Rows from block 2 of a small class-conditioned image diffusion model, named by matrix and row number. Rows with one number belong to one neuron. Each number is 50 + 12 x the weight over its row's rms, rounded and kept within 0 to 99. All counts start at 0.
After each neuron's rows are labels from the 100 images, of 14848 (inputs lightly noised), where the neuron reaches its highest value: "strongest on" is what is common among them. Only what is clearly more common there than usual is listed. The data: Sentinel-2 satellite tiles (TerraMesh). In brackets: how many of the 100.
# fc1: MLP up (model.blocks.2.mlp.fc1.weight, 768x384), inputs 0-127
# fc2: MLP down (model.blocks.2.mlp.fc2.weight, 384x768, transposed), outputs 0-127

fc1.453:46 48 59 48 38 48 64 59 32 45 31 30 41 29 82 48 31 40 50 69 57 55 53 48 63 55 55 49 62 54 55 35 47 50 62 72 69 49 60 49 37 43 50 53 71 54 45 77 40 60 30 43 38 49 64 36 57 51 50 45 45 58 72 52 41 32 48 47 51 42 50 56 32 63 41 34 51 87 59 60 56 39 59 58 47 80 45 51 48 42 54 43 77 86 68 47 75 50 38 27 64 54 62 74 54 38 40 64 32 54 46 51 33 41 35 50 56 52 43 28 44 48 40 35 37 67 54 39
fc2.453:35 71 44 41 59 33 63 36 38 51 51 40 45 44 49 41 34 34 64 43 36 44 38 58 49 43 26 30 48 63 70 33 51 56 43 48 41 39 67 46 24 55 57 36 37 39 50 29 42 54 42 51 36 47 58 49 41 31 67 52 51 44 58 68 62 43 48 66 42 47 53 52 34 50 53 53 38 62 41 46 57 51 59 53 33 60 54 41 59 51 35 49 65 65 69 45 51 61 37 66 56 71 55 46 33 52 43 47 29 46 62 60 54 46 54 70 39 31 48 42 40 55 41 60 34 69 35 41
strongest on: snow or ice (42); main land cover: snow or ice (33)

fc1.14:54 74 50 39 46 54 56 48 55 61 54 47 41 46 49 59 29 48 38 53 52 58 55 48 37 65 85 46 63 67 57 36 45 53 46 71 46 61 60 49 48 56 46 31 67 48 50 42 35 52 57 65 48 50 58 63 55 49 64 45 70 46 47 34 46 48 69 56 36 49 63 68 53 42 27 53 32 35 35 44 61 32 60 56 46 54 60 70 53 53 48 50 68 67 63 44 45 53 61 48 38 33 52 58 54 46 49 42 76 54 51 76 86 53 47 61 60 58 64 64 24 60 50 40 52 43 48 39
fc2.14:27 55 46 53 80 50 68 49 40 69 63 50 51 45 73 50 64 68 43 36 53 48 39 48 46 38 72 73 47 44 61 47 59 54 45 58 61 45 42 62 64 42 48 38 48 56 54 50 58 78 44 44 39 46 48 38 62 65 47 55 48 43 39 52 56 25 53 40 45 39 38 54 36 31 48 61 34 17 43 60 43 66 42 56 77 71 37 56 26 46 35 65 75 48 45 42 55 55 41 43 67 72 20 25 73 38 39 67 35 31 65 59 37 43 56 59 48 56 41 52 53 52 46 63 45 52 50 52
strongest on: snow or ice (84); main land cover: snow or ice (75)

fc1.178:70 49 40 63 50 57 55 51 60 70 25 63 41 31 45 36 37 44 48 55 48 63 38 42 43 65 29 45 57 50 59 58 59 59 47 35 45 38 67 53 73 66 34 41 37 42 62 55 43 56 46 48 20 54 43 45 66 46 55 67 54 40 61 40 67 35 50 59 32 57 49 35 60 37 39 28 47 32 56 77 61 54 79 44 39 47 57 63 54 53 59 49 57 55 71 53 60 61 61 38 40 59 36 72 61 49 58 48 22 38 44 57 56 45 49 49 38 32 69 43 42 69 70 58 47 45 46 66
fc2.178:36 62 65 08 45 37 51 36 49 41 77 62 28 50 62 37 70 54 53 61 45 47 71 77 54 52 77 44 55 53 63 34 40 39 66 52 53 64 19 69 57 33 72 43 46 39 51 52 44 55 53 66 69 50 60 51 54 46 42 43 50 60 28 44 58 53 38 55 58 37 64 72 55 71 67 50 32 58 35 47 35 56 31 62 43 45 49 48 39 35 57 52 42 37 47 47 50 33 54 52 46 21 39 38 43 61 41 49 26 58 70 28 38 54 66 35 42 55 52 65 50 41 47 39 37 38 46 55
strongest on: clouds (71)

fc1.698:49 48 45 41 49 62 54 45 32 68 43 66 40 53 68 32 60 40 50 47 55 48 29 60 55 45 67 51 48 49 40 46 60 55 60 46 54 38 49 70 41 53 42 39 36 52 43 46 50 70 45 48 60 32 56 48 36 54 60 44 53 52 61 39 45 45 49 38 25 65 53 40 74 55 32 69 48 74 43 31 65 39 64 60 48 71 55 36 34 36 44 40 60 57 43 61 60 46 59 27 53 46 29 57 37 66 56 52 77 55 47 54 47 40 69 58 53 26 36 59 60 49 64 55 39 55 47 52
fc2.698:37 44 40 59 51 66 48 44 62 40 52 46 79 57 50 54 29 48 50 48 48 74 45 48 42 45 63 65 50 46 69 49 47 54 47 78 56 84 64 23 64 32 50 31 65 71 59 53 58 39 49 45 51 43 51 50 39 39 38 70 44 33 57 54 56 66 60 69 76 49 52 59 55 51 59 20 59 40 53 47 44 56 62 34 60 35 39 52 54 43 50 48 45 48 50 47 51 43 55 53 37 51 59 61 33 38 53 41 46 45 48 46 63 50 42 33 17 50 56 48 39 40 44 46 54 38 49 64
strongest on: crops (71); main land cover: crops (50)

fc1.486:52 37 74 39 35 57 61 67 58 54 47 51 65 38 46 55 54 45 74 47 67 74 56 30 39 52 55 38 49 67 35 56 66 62 48 55 61 36 52 54 37 49 44 54 53 52 64 61 57 40 50 48 42 61 56 61 49 59 52 67 37 33 67 66 38 47 45 58 47 50 41 26 52 39 55 57 42 72 22 31 55 69 56 47 54 52 45 61 79 37 24 26 77 56 48 48 61 43 55 74 65 64 47 44 22 42 51 52 60 69 34 43 70 34 61 41 65 46 38 47 51 50 50 45 62 52 62 50
fc2.486:57 64 25 29 73 56 62 47 52 40 44 34 52 75 47 36 40 61 26 46 45 48 46 66 32 44 62 78 49 32 47 42 41 32 44 58 34 42 52 45 54 50 54 37 46 48 24 41 41 52 76 58 39 39 41 53 39 33 56 57 35 34 46 46 40 48 50 42 50 45 56 59 65 51 47 27 59 32 59 56 76 39 51 59 47 38 46 47 25 56 50 45 44 46 49 45 32 60 50 25 44 44 45 60 57 69 29 50 46 47 58 77 32 75 57 46 46 60 60 43 46 55 59 41 42 48 46 31
strongest on: snow or ice (51); main land cover: water (50); main land cover: snow or ice (40)

fc1.714:66 42 37 79 28 27 50 74 53 64 60 59 42 36 39 65 34 57 63 55 44 70 68 55 83 54 30 48 56 38 58 50 34 60 50 63 49 54 29 34 50 52 64 37 46 63 58 36 36 36 21 61 64 41 53 42 37 42 59 73 52 50 35 50 49 46 60 46 44 46 61 68 34 73 38 32 41 39 50 60 56 42 57 81 60 27 67 45 31 85 37 45 84 62 57 33 36 56 52 54 38 46 45 42 35 60 41 38 41 71 57 36 37 49 71 43 34 42 35 47 56 51 55 54 26 44 42 38
fc2.714:76 49 68 65 51 57 47 55 33 30 57 41 61 44 43 72 50 57 37 67 22 43 56 44 35 45 49 65 44 43 50 53 66 51 64 35 40 50 34 41 58 48 58 59 56 46 37 44 53 65 72 48 40 42 57 68 66 55 35 32 48 63 43 58 42 43 59 55 55 42 52 63 54 63 48 46 49 45 47 48 44 36 44 43 55 36 33 49 35 40 36 37 43 20 48 57 22 51 31 38 54 73 39 63 59 34 60 65 42 50 53 39 63 53 34 54 48 37 71 62 49 60 43 52 62 66 61 47
strongest on: crops (78); built area (71); main land cover: crops (70)

fc1.193:41 37 57 45 58 40 55 42 40 57 46 24 60 59 50 56 42 35 33 64 38 59 24 36 45 33 48 42 61 39 25 31 58 40 38 65 32 50 49 33 37 71 32 52 52 50 53 28 49 53 47 69 56 70 58 47 48 58 53 60 82 39 43 35 38 50 63 57 57 49 42 62 52 49 56 45 46 52 44 81 58 42 43 36 46 52 27 48 70 37 45 64 61 59 48 42 47 60 45 42 59 58 56 76 42 48 27 52 50 46 67 30 70 63 59 42 40 47 50 39 51 55 62 47 53 73 66 37
fc2.193:43 66 70 43 25 61 58 25 32 43 43 72 41 47 65 59 51 75 62 65 52 57 57 46 48 79 63 46 45 56 45 30 44 59 55 43 35 46 39 48 48 57 56 43 51 66 37 58 66 37 42 53 54 47 36 20 47 63 57 69 23 46 52 59 51 55 41 45 75 69 61 46 50 29 69 51 41 54 57 13 27 66 37 51 35 48 43 47 49 53 32 50 57 71 48 39 36 43 71 56 32 47 49 65 71 52 50 44 58 31 38 38 51 47 61 27 31 64 66 56 36 50 44 41 46 53 51 62
strongest on: clouds (53)

fc1.753:33 44 71 32 49 50 25 46 48 50 43 34 58 48 57 45 18 49 50 58 51 48 54 66 55 69 49 51 36 43 63 67 48 29 47 53 52 42 56 59 60 59 33 49 54 51 53 41 56 51 54 54 43 38 48 76 60 48 61 52 64 48 29 42 41 14 27 65 48 46 46 51 49 52 44 57 60 50 39 61 47 58 52 35 18 47 62 68 54 46 26 47 68 65 44 58 78 46 52 51 33 46 33 56 41 32 37 40 36 66 66 48 52 42 43 36 44 57 45 45 61 44 60 31 26 74 58 20
fc2.753:50 48 58 32 58 63 27 25 57 69 45 35 56 49 50 49 47 54 45 38 52 41 55 28 47 34 48 57 59 65 44 26 47 62 74 66 63 51 55 61 47 60 53 44 63 51 33 56 53 34 63 71 24 31 63 48 48 63 55 54 58 57 52 50 30 37 46 31 42 53 59 55 69 46 44 50 56 49 59 52 68 49 56 55 57 68 47 72 52 55 53 40 45 49 36 57 57 42 39 48 62 33 62 60 54 26 57 43 23 50 44 51 58 51 70 29 30 53 49 57 54 54 32 51 49 59 67 55
strongest on: clouds (93); main land cover: clouds (63)

fc1.567:48 66 55 46 52 31 39 39 58 54 55 49 44 39 61 59 87 52 42 32 33 37 34 54 45 63 53 83 28 66 45 52 44 25 48 40 39 49 62 68 39 54 53 67 39 56 45 52 49 57 37 43 47 50 43 66 63 53 44 34 51 45 48 56 49 64 50 68 29 37 63 70 46 62 49 57 57 36 56 81 30 42 32 58 36 60 68 23 55 66 27 58 30 61 46 60 47 36 68 49 49 75 33 75 65 55 39 82 58 50 46 51 16 76 50 70 54 36 55 50 32 47 69 53 41 64 43 36
fc2.567:44 45 37 57 37 36 43 67 46 42 65 60 60 47 56 58 41 57 58 60 64 47 73 39 42 64 47 48 57 59 56 32 44 55 44 60 53 41 67 48 59 63 56 32 44 40 69 59 68 59 56 48 54 43 57 54 35 35 39 63 61 37 46 59 52 51 47 39 75 78 35 49 50 41 44 53 26 54 44 33 62 48 58 54 38 26 36 54 52 37 48 44 53 40 46 38 57 53 46 62 43 31 64 42 61 76 59 43 44 40 51 49 69 28 33 43 43 39 45 30 37 51 35 49 25 39 55 58
strongest on: crops (64); main land cover: crops (53); main land cover: snow or ice (35)

fc1.636:28 45 35 49 62 52 45 36 47 44 40 63 74 52 61 45 30 48 33 61 54 50 29 68 63 51 62 67 54 51 30 21 36 65 42 60 49 62 48 43 41 45 53 31 44 47 51 50 61 46 55 61 48 53 54 35 48 83 50 49 51 75 66 39 54 65 43 41 44 46 47 37 65 68 25 40 45 50 50 22 51 50 45 43 59 44 58 44 58 48 32 52 34 73 64 77 55 44 60 53 47 52 39 45 55 65 46 21 57 52 55 43 51 51 41 70 69 47 36 34 53 61 57 29 60 51 48 67
fc2.636:37 61 52 56 60 45 27 62 20 44 51 66 68 38 58 36 59 49 53 53 38 39 56 54 70 52 45 57 60 38 67 42 47 52 58 43 48 67 39 50 25 55 45 48 51 58 65 50 44 76 40 64 44 60 53 43 57 34 47 50 37 41 38 40 88 62 33 32 26 31 51 45 37 41 42 31 46 62 58 49 38 52 63 52 52 74 66 48 45 31 77 70 54 60 66 51 49 34 69 51 71 67 41 64 54 41 45 56 43 64 66 26 43 68 54 39 81 68 58 54 44 40 50 42 50 45 45 50
strongest on: crops (78); built area (64); main land cover: crops (62)

fc1.196:74 37 34 40 44 51 40 51 49 46 52 47 43 40 64 52 49 57 54 71 52 58 35 35 56 48 61 64 49 73 49 68 55 39 45 45 49 28 43 31 50 61 68 45 51 29 50 59 44 48 32 43 42 39 36 37 30 38 44 48 75 47 56 33 43 63 51 39 54 54 46 58 43 26 55 61 41 48 49 32 41 49 67 63 55 17 53 17 39 56 43 48 52 56 59 29 67 57 39 54 62 43 27 42 36 35 17 48 50 44 43 63 59 45 39 45 63 62 55 66 48 69 36 64 53 58 42 41
fc2.196:39 47 57 45 60 44 46 60 70 42 62 40 52 53 68 47 30 48 65 52 32 52 47 49 51 47 64 61 80 57 70 54 37 41 53 51 50 36 38 47 52 47 33 50 73 61 60 45 51 32 64 66 40 51 49 58 52 51 66 69 35 47 49 49 58 50 55 40 49 78 38 59 43 43 40 63 36 64 50 50 60 32 57 68 60 44 35 51 43 53 49 48 58 48 24 41 58 62 40 46 69 32 41 29 43 59 50 51 66 38 40 60 52 55 57 63 29 39 58 65 67 51 53 48 46 30 56 48
strongest on: snow or ice (74); main land cover: snow or ice (63)

fc1.137:58 37 42 62 52 36 24 41 49 30 41 62 61 41 60 64 40 54 29 49 59 45 44 49 60 57 70 60 41 56 42 38 48 61 42 62 52 50 43 44 37 54 74 40 63 34 52 45 43 55 48 62 69 44 48 55 50 74 66 57 47 61 46 49 47 40 72 43 47 75 60 51 62 66 26 54 32 46 35 57 60 62 59 66 60 26 53 60 45 28 49 45 43 49 54 49 45 29 33 61 63 64 23 39 51 54 49 35 34 47 42 54 38 67 57 49 59 55 64 27 50 53 44 34 38 52 49 40
fc2.137:28 50 28 61 60 48 55 54 44 65 59 52 58 19 45 72 70 39 45 54 26 63 65 49 49 50 50 48 50 42 47 39 44 41 64 51 55 49 54 64 38 61 26 40 40 35 53 77 49 57 43 62 52 59 32 55 47 37 48 42 23 44 21 54 66 38 48 37 70 53 42 58 48 45 51 70 37 45 54 60 46 53 55 40 56 77 47 47 52 60 48 42 47 49 40 50 38 74 76 63 40 43 46 60 49 39 45 75 41 75 33 56 43 62 54 45 27 59 58 75 57 16 68 63 40 59 42 52
strongest on: crops (98); main land cover: crops (93); built area (75)