Rows from block 2, named by matrix and row number. Rows with one number belong to one attention dimension. Each number is 500 + 40 x the weight over its row's rms, rounded and kept within 0 to 999. All counts start at 0. Numbers have three digits each. After the name is the row's rms in percent of the matrix's.
# v: attention value (model.blocks.2.attn.v.weight, 384x384), inputs 0-95
# proj: attention output (model.blocks.2.attn.proj.weight, 384x384, transposed), outputs 0-95
v.148 102:452443577542533579420558545448391491498546460501508525528465599502496509576459534475549518548566512568573523517444573528483482532429590539598505545517554525492470457499505442537475475451554551438478496425498566443505516516456530540557532504430581527478498486439503453512535572492505409464
proj.148 100:513586436479495465610455401569604537519432538513544438503513462534513496447527509522495435495438497503493528486516455471499550524552479471514516435449507469475523492553490516474589468515501482515519562519484489554548526481487460501431515503513496404514502526523441608468474426487530578536
v.149 106:493508473453461492433550539463488552519467430442507578404508498475449436516443493488567429493469527517534543452466555504498458442483454547479563470531414458507396469491473463532540552469520470500520540541464513577425475483541503547466499480481628479534494516465535539517512418502482401491
proj.149 102:466478485489549488570478462543431466486520528515525493561480528523516497503509514495414524480570500470458400501554474469516524538503537510573496477507555580430578551477509489477520471544461571487490494463544494531527525530494499517582526525565449505500528434502500445501549502495566570470
v.150 099:478417529462469456490536561515487476458509478450464568479509549490544440548530407433449530534509531499584518504531492454512484486517478482473485562534537579477567557524507565475509577528542578487541518482436544503514507444521489490526494525455584491401523497476461501504447483531486466457
proj.150 093:485544448549503549513463447502527428521426495488554495499491522504523493466447570544547492443544477487437499479484517504467492520538572517475534429457493488508506489480472478515505423500492475546499494438585480465524425490474442516509575464500426525569548507531558488487598523499520530527
v.151 101:492510474476505491504499456519447490485458449439437521494520526406492493575510467496460518535505504521462506446481476432481497503453484472462462480489554534450459442554520520507512520483510556492422494519543526490421531465546473498508512445494483531521540534528494478486552493564521542553
proj.151 098:489449528509489502510531503565533478437570554548523467463479500572470505458528522502555522476434516487509480528577517523476467540553458507466544543505507446535514578412490474549511520551515422464573498501539503536516471522442482555482528513502411518492487476490470542505369506484506423514
v.152 093:446526514447518497527440570519473537531535521571539542461497480523591518515533496506517482557471548580533551504510522468456471437440412485533499475505478521524497523460521428575508537596487513490453453487508557521454545471456446513463512473484503536552513506499563529471459492595553438497
proj.152 090:549544484499464508481550452564546499475492515468427441501539532463433503544432464484523478479526446464428485459547511521491564552570569521493554460506487483489523501490537484512522483439491431496483567487482390508558500505471528508530586530572487489478493453502447471509476468473440495464
v.153 095:542532440534514442521489560473545517479490492505527417437539512539457476528485456501547461515502410461500528438458524520552485488529469487527467491515538429437487465529484502486469482555570435510549501527443529524486486523542497542498474508527460563472483495533501455561375416500516489421
proj.153 099:471512482528561517544467453509500498544512497522452574521505475434607546446518526501408587512546494529481504564518482507451537586404503468467526535454480600572532439511547479486522446477485536463475519520515413501479512425449527491495562436478466476534506456528477502471620506498495491535
v.154 099:507498513571462449545522615508548598436456507444542526498538500572410494516506483496506451443473530486533497499544523512477454462527501586484513497518421486604481486469480480511487482418481458514499544524526495517562528518498546580465564516549550444526451477492458549507547550440490516426
proj.154 099:519492564503538580488519466507443427535572465529432470516475503468572549501525505571491493602540492486402461491498453515495540497478533445521501510476544485441518517587546501464497566537548498438474439488452464535446514460576450481576429542457489512510491489436545450488519439535479437517
v.155 105:510486513470531460514501460546529519445462488521567536527517572550581466523543534526576446511538431533432488532499494532541478510526464509497530467516499479528534448614490466417540483427450444555552457490543450492591533492538533434529453564456530470452533530497463505516494495458529509524
proj.155 101:474437507449428552450483537434505439544454468474458544488465415491444454537465444520521536534477534430562571467524543420464482427455528516462498565493505509512519539440479499521516544545564553427457585424506479514467476511464488489418583351496560528538497519549466468499506558531496519522
v.156 098:547523495463422554554487498506522550484474492456464539453446438484466467400512568478497445438532473523536573473520408533535515495536527463494444475384589433466481531480436549491497522424417489486460521554492411454445468457422523566532565494534536511442486554510520496511457512576527558461
proj.156 094:452486443519577458464524551454516618489533512534516549449557538440534513538476478515463529538538553467476478552503617522496474519468427539467513537579486518495518412502518431549432511498498481496547520470527549586588460530546460492497489479458435528507525434536491484482470511469445446583
v.157 101:535454476593476471528552513512545406491534495490516482460489459498482476418510478473472549498545513532520514520483443511464510508427525482492461462501477484477573481522522517487579430526426549502477570522438449431502501463540454577443423495465529428425450466514494534510462456462508514457
proj.157 098:464487459451517518510490553504413570538481497533524508563556518494546513519497513455488473492469459475518484444557598484544512446567470512473552499456510513517384472537505534436446494480545489501542464472600502528530461566534537403494554469519483558565483532495527556503584506559505478531
v.158 100:506491503491563471497528505535477505490467478494506515487479486481481477435502460435495483533474452531538504504505466571502535535483565454507484549453403440516508450424468488462530494515534549488491584448572494520529555488488495528494474516518467510467478517521505548480534541498437461433
proj.158 093:520525500493484498487468466502469503525508526504503459536481532488468499590497580488462556529507501482516473444492501502540451513525441552516512458526588493510526533629474479485512466479472455489527489535472552505487468476493471500476475517473544464497474526503568478472429493532548548577
v.159 096:499482504467492485446459468514446473542487495478541482540495473432459496437475535521519512543477468463442584521566542513481488532456560491490445565516458550575454564522421510457499480528419436551512564481465499551549484527462518567506506519541565527470473502510533501436599528504527435540
proj.159 092:497555486537545500498548451481501573460573485458509546465494543547543508566542495490437519528553527489509401412442457501537515507544483524469455466448516440434516461463515505457437489493531509527503457517524542486513508452567430530486539443472456521553591499486477472594495456487505561460
v.160 102:499452568536535545538487519480522545494544521484510571550491447545609532545456502531526527493474516488522493397410452480500509530503562487607506553442531547485494446482541527534503494511498528488526480592532498558486429528470518470545496442496482550465472451508421510480415508469491469476
proj.160 103:522590455475480480461520530496516529500481576487546455468502508515410536473521504515517474490481506536488532599569548452478487451480477466439486515532484499467502590494486413447497510502474466527452540452531515472500560456484459518521499574492468482534517509562495517526522484499525553461
v.161 106:519584525497586490527506468546514447557477497488484502424505462508475500547564525496522511428443481485505470469488565489538551465507445478481517556489568528469510439487472468563521473500509493546496548509506471550518537524500543526535471518508516557560559476505506462549546571505562459448
proj.161 122:470543448480467474541448552492440547453553489497561482484557478553495473491484487459564555531501415458436535492528459532555501518525576457500495477505462540498457469520526542456556504440490497477527480433508564452458484407528482443438576460535521443421484583489494482501490471492499550527
v.162 113:498499524501425527526503490502464531507499497543460522485524457502518432468529485530453511478542499506455462445512600556528511515446581532428506497512506546523493528483499535479499540505515497464521520487514479459475523395508506532545523486542550512516503518460478485452452464465545487623
proj.162 109:550493431490466479444501484421558543535532515476458436549483512609512551509431526433563516502485480474498517525447504494485488527488452446526547493490511475476548446538438475488522441509489518487544469447501561497522518558488473458519456466535485490437525498490466512540536486525552475475
v.163 111:500516538502460615469483527491503553527440542485553458520510439559468463533465546516501429460614554486523474506487495521530523510462375508438450464543437479477508476529427500492493479497450514472509500438494544500455479471524546534594537458465545499466465519530550460532562542496488500523
proj.163 117:487518484464506454558603500542473493460511495485506528487517491462511502511442472420487583488442485496468517476480521489505451487539513463483572534559562527531493568461529470537475530528541471457543496489514583494539523548519488494501450537551454482452566494505453562484508465495563540482
v.164 102:528518537539465504438467572587435465500439478509492464527530511533464569527542485486551483517503507477504534510508547525504553457531462517521501622448544520474504442496432518522470497452520471446559527512506494548474549507514469502606542483589489478505501546477533541378460491477516462559
proj.164 100:498484476467511446465509445445522604565616510474498569553460482535591476447472510452473532567445436507544546523438546548468440576460516455537470449585449436546482474501527497491531498521485559518499518513462498464509552498514556512496482556472488493429506480515484527607504524529407516474
v.165 112:538512568442509503547504501481501554618520467569535452546467471506485580510513470503573460459518474516474546504444502543488537436524465496463524521545444482468427565570541477523558512443447518573503570485502563511549620508479504482556507529543437482465409485495496527490483486477527518476
proj.165 114:517453479501447488457548556445550498438546532472451533488528519489514515556423513453528526508460506466550483499484542482583491573478532478459482552533512478567559461433496516548464540572509527477509433485485527475485488530535530502538453538517583426485571491488493566469505527497480514543
v.166 101:470533528496488505504511502390556499556554424469489435485517504430418556528474453512554495481462477497497459403533487553533486531494497523439503502525435507494566555477484484457524468516500527490529533548426548460492495451589539478554568540519480433464475443508485526499533487489522514515
proj.166 109:538529506482464476467449452526507558491513487528520525459551487575468434522540538493524515539471543514464459587454525454455483472481594499497494505462553510498433480550468455478548558523485462501475497442508536542483517483417483524516449479510522485492493514544461447542515541421483438547
v.167 101:425492522493497440520515471437457470454470525519470475462511531515460387528517482466422571562462477461530450528487445476498533527468488526527540538533469464515560515531542576477466554454511489508451498459488536458462485466544481527444501550482495540475467501476481601399393492542519537503
proj.167 096:556506487546505524485453503481584487511468496525546508523529473484534534531512515544605487452515521537522521485480435526554499456449582518532393449470495475481444490523455457499562442485470474505555479552510426485566573506456461459485511490486492471574460501461554438586561543475515539491
v.168 128:439511461533571541507558494441513462458532505502512427420505491442522463497548486450479511498567457516475488535459470433517534534499504425560485525566512491472496537494473568515586544540482527526477452485537508525536540549532461534442453554422433507469492430449495455526434529486491493486
proj.168 126:489588564495510474539467562513477492503529427561590491452553467418520456550493506527556461495424529522483522473541452495540455491445548500480465450510535537528484455530619521533472514435536511479531479524495467479521486438449443462487570451522528514546517552522431575512536513473548492533
v.169 104:462480508568470460505554480553437488419525491515442508431466538496534485522491491490445516507492490506508471470523463476514511535564523524553472524404580510532537472540539443536474511488502505477527525566504422401518468478569434420481476473530468517476523538457554489547504494486435552526
proj.169 111:467559431513556492462448540521560547522474516500522524518479515530488502468530522573489435527503499545490495536517436483440526445437521575478492513523471498464478495445528556472577555531490487537498509464491517594493512535491528539503515486471500544544495482535434476456477489526493441380
v.170 112:486465520519508521517459537469524515461466483576503466529492490588566508509507551514477403477431520498526569517492542584433502578531531496494461487471506516525506504503563503496494474490483537477505538538539566525472441476500576516575464405580456538512473450582477465397511497548466505627
proj.170 109:576470484465481499557513442515526545486504609471436510491503448521477503447436517474603584491536577512510480537507520483523469443495507478513555528527460489495517573472476423479528509516542444468441448476437465507543560493502460532502502550434486436442515497527478489557507471468469540401
v.171 095:484481542562574428485515541524575515476513404546497501563465550530543541375510561496490570506534498503485554520479444511462470556500446512507550495540521463443541480521483521459477519491446446498501479516456475505488532495534525528562535517465491524486479532533519508489501499527424489492
proj.171 102:560469544409454556518512500521426442532477558461487573456477464453518492530507461533530422542447521532594537443513497487511468524498554427543503494487493493530428500548500514487524493563548525473491530516511483496504502499467509543459473478524464469557474428465462515508528546486533485515
v.172 102:445444503495501453563508485484480545509566574494476499485523512519489445556481424580505574463532527492414492467493531474529488523505577556452501493518597478452538491489494498466494538428496452523493449394530418512521567546493495505523491512491519544524574580465496569588527551477493473462
proj.172 109:517566468474427503456530555477516464480511451498546517472496458583489499495555481433560513483519488514540501498497515521504518454465486460536491508518457478506590443515465488589509422554600557559506541485547559385473432486541519515465456451542534495465501509500471493417497482514565479544
v.173 100:545539469514505464505489406529539511459524557556520474500561476493431456492492497489502476497475479481526508521505522518598489571479598526474553521501486569506512465479506553480429500524532464455503509548470492500506471585513552509448456524541531541509510527523454472590528562447492485487
proj.173 114:483622505457460457483481513505456529522496465429537465464475490586540482489527520523538596440506524572467475561529528506464528422512425509542486453488548469508500563568460452475576481506461493551498502422541462468482548454508511490562501434543492424507501495503506472458510446511553484484
v.174 112:485506496455454571500481547544525503479456491543475589521481518519530581488490545528460493595450557411521456503567506410449511449474474575522479505503511539525503463382496530485472529470451460453509490570494564568491425537539483469553528513503495521457492493554522515499450483534446469487
proj.174 113:529451467512527503541475472486450512465594510499537484582504515524488479456484493475549518476519521484531548524522514581472468523569526504513501530464477460498487526582525518492514464535450495545558495495499399441491548470447563469459512529463466481570414448444553530495541513448450527464
v.175 112:498489466468472522503498459481509536466436511450494588492578486533497532496417497480506507528504533477565541530499461478486431481529539510527541484551514481529498516489554533543526480509477494492522491561502498494536487479487525435475557452531523483581465420459494496522488493532475558471
proj.175 122:563507524547531486454452530531539398448517548595500459558507564435491506497597529539505437516494494541487499465553472487537562525454510527504516538445441459445432497482530463531415514532480506477457518540479445575466503555455457543517522538475516499496459478522547476529465455561476518471
v.176 106:480498522534491520541450525496456556521520538500492532407510499532461508528412469463493495520439521545500485579524522517493475563459525528535538556522447486521487519458505504487537572534458498487509472460411571569477453608462441445472470522585496511477552490533534462460431433490497506574
proj.176 112:441529468449450499472561484494559459404507459513494443536552485560532454476551500549519508523486542452483432476531500498449482477475507479469482513404488517546497607576471495558531484532527491489516486498526439510584594493547539511553587493528528573540467480496457530564503571545536468508
v.177 112:475492527546522549529530482469574525550539449529473399530494488486511554533500488515526498527520515474503504507415534548474427571460485496519500444598455520527471590515550583515506487507491498582465470513508570529498508545496474466504526486507477538518439448482520538495477457515462465486
proj.177 121:511456568456442440530528506482507453426489519510520566441544510512458490500419527438546502505448520465546510523569500441536510452495558472496462530438476505492539541535565486518471597546490536447492476518443450504518538503463522528542537467548526474486449502566444556492559544448542509560
v.178 113:498498425534548484545571539458515493533486496552528490473483549561498537457507493418455529525500500454504489511535453474485522520552482544542499528477529541538513493503485532537492552485492542499515436484455444453554439549502535502391436471536514535475573516491474513494464470488548468590
proj.178 116:454509557557462507496465458523520533469529511489499515483575478481434512499445487602503478481462584574537510496487551502515455480429539541516431486529489486539481546517546507458547572550497509494497533478531529520480557487555471513542545538468453452523486433571477461538434500497458584469
v.179 113:507511560488459483523514472490489504583461454484528481506549464429494499474512460524575498490522466576511467423491487444546493481499483462494479458494473501503524542502461500547504531526545509440453523516491453557521481474535507559422524579441471406498541438453506499495462481463545500501
proj.179 116:444582503480531498497460550504536494496542424552545524454501545443511466570521531458453460542456400434405566465522429509434547542517534494478541507527524543489475478456562530430476511498474475513480448448533476473464489490473432481548496459512509550460563593531465460525510557430500461526
v.180 114:524520430529497448499505540537493487504496463516516500550475551535519447457531508520479464464490461506501589534515503552479504405544467457484547495493505443466506479521493444493537527470490483499555530574430442492512469469535451466546457477515468451537591532470520472460552452498475449478
proj.180 112:500470486495500528544468442495450551509528542516502538510502440498493541531443522504534502537520542491477460398404549440524489561487513569531483569551497479467492453409451522477466430505545502507477491405565560494526476477501561516453486501451479492514550522514514573534471489466489556447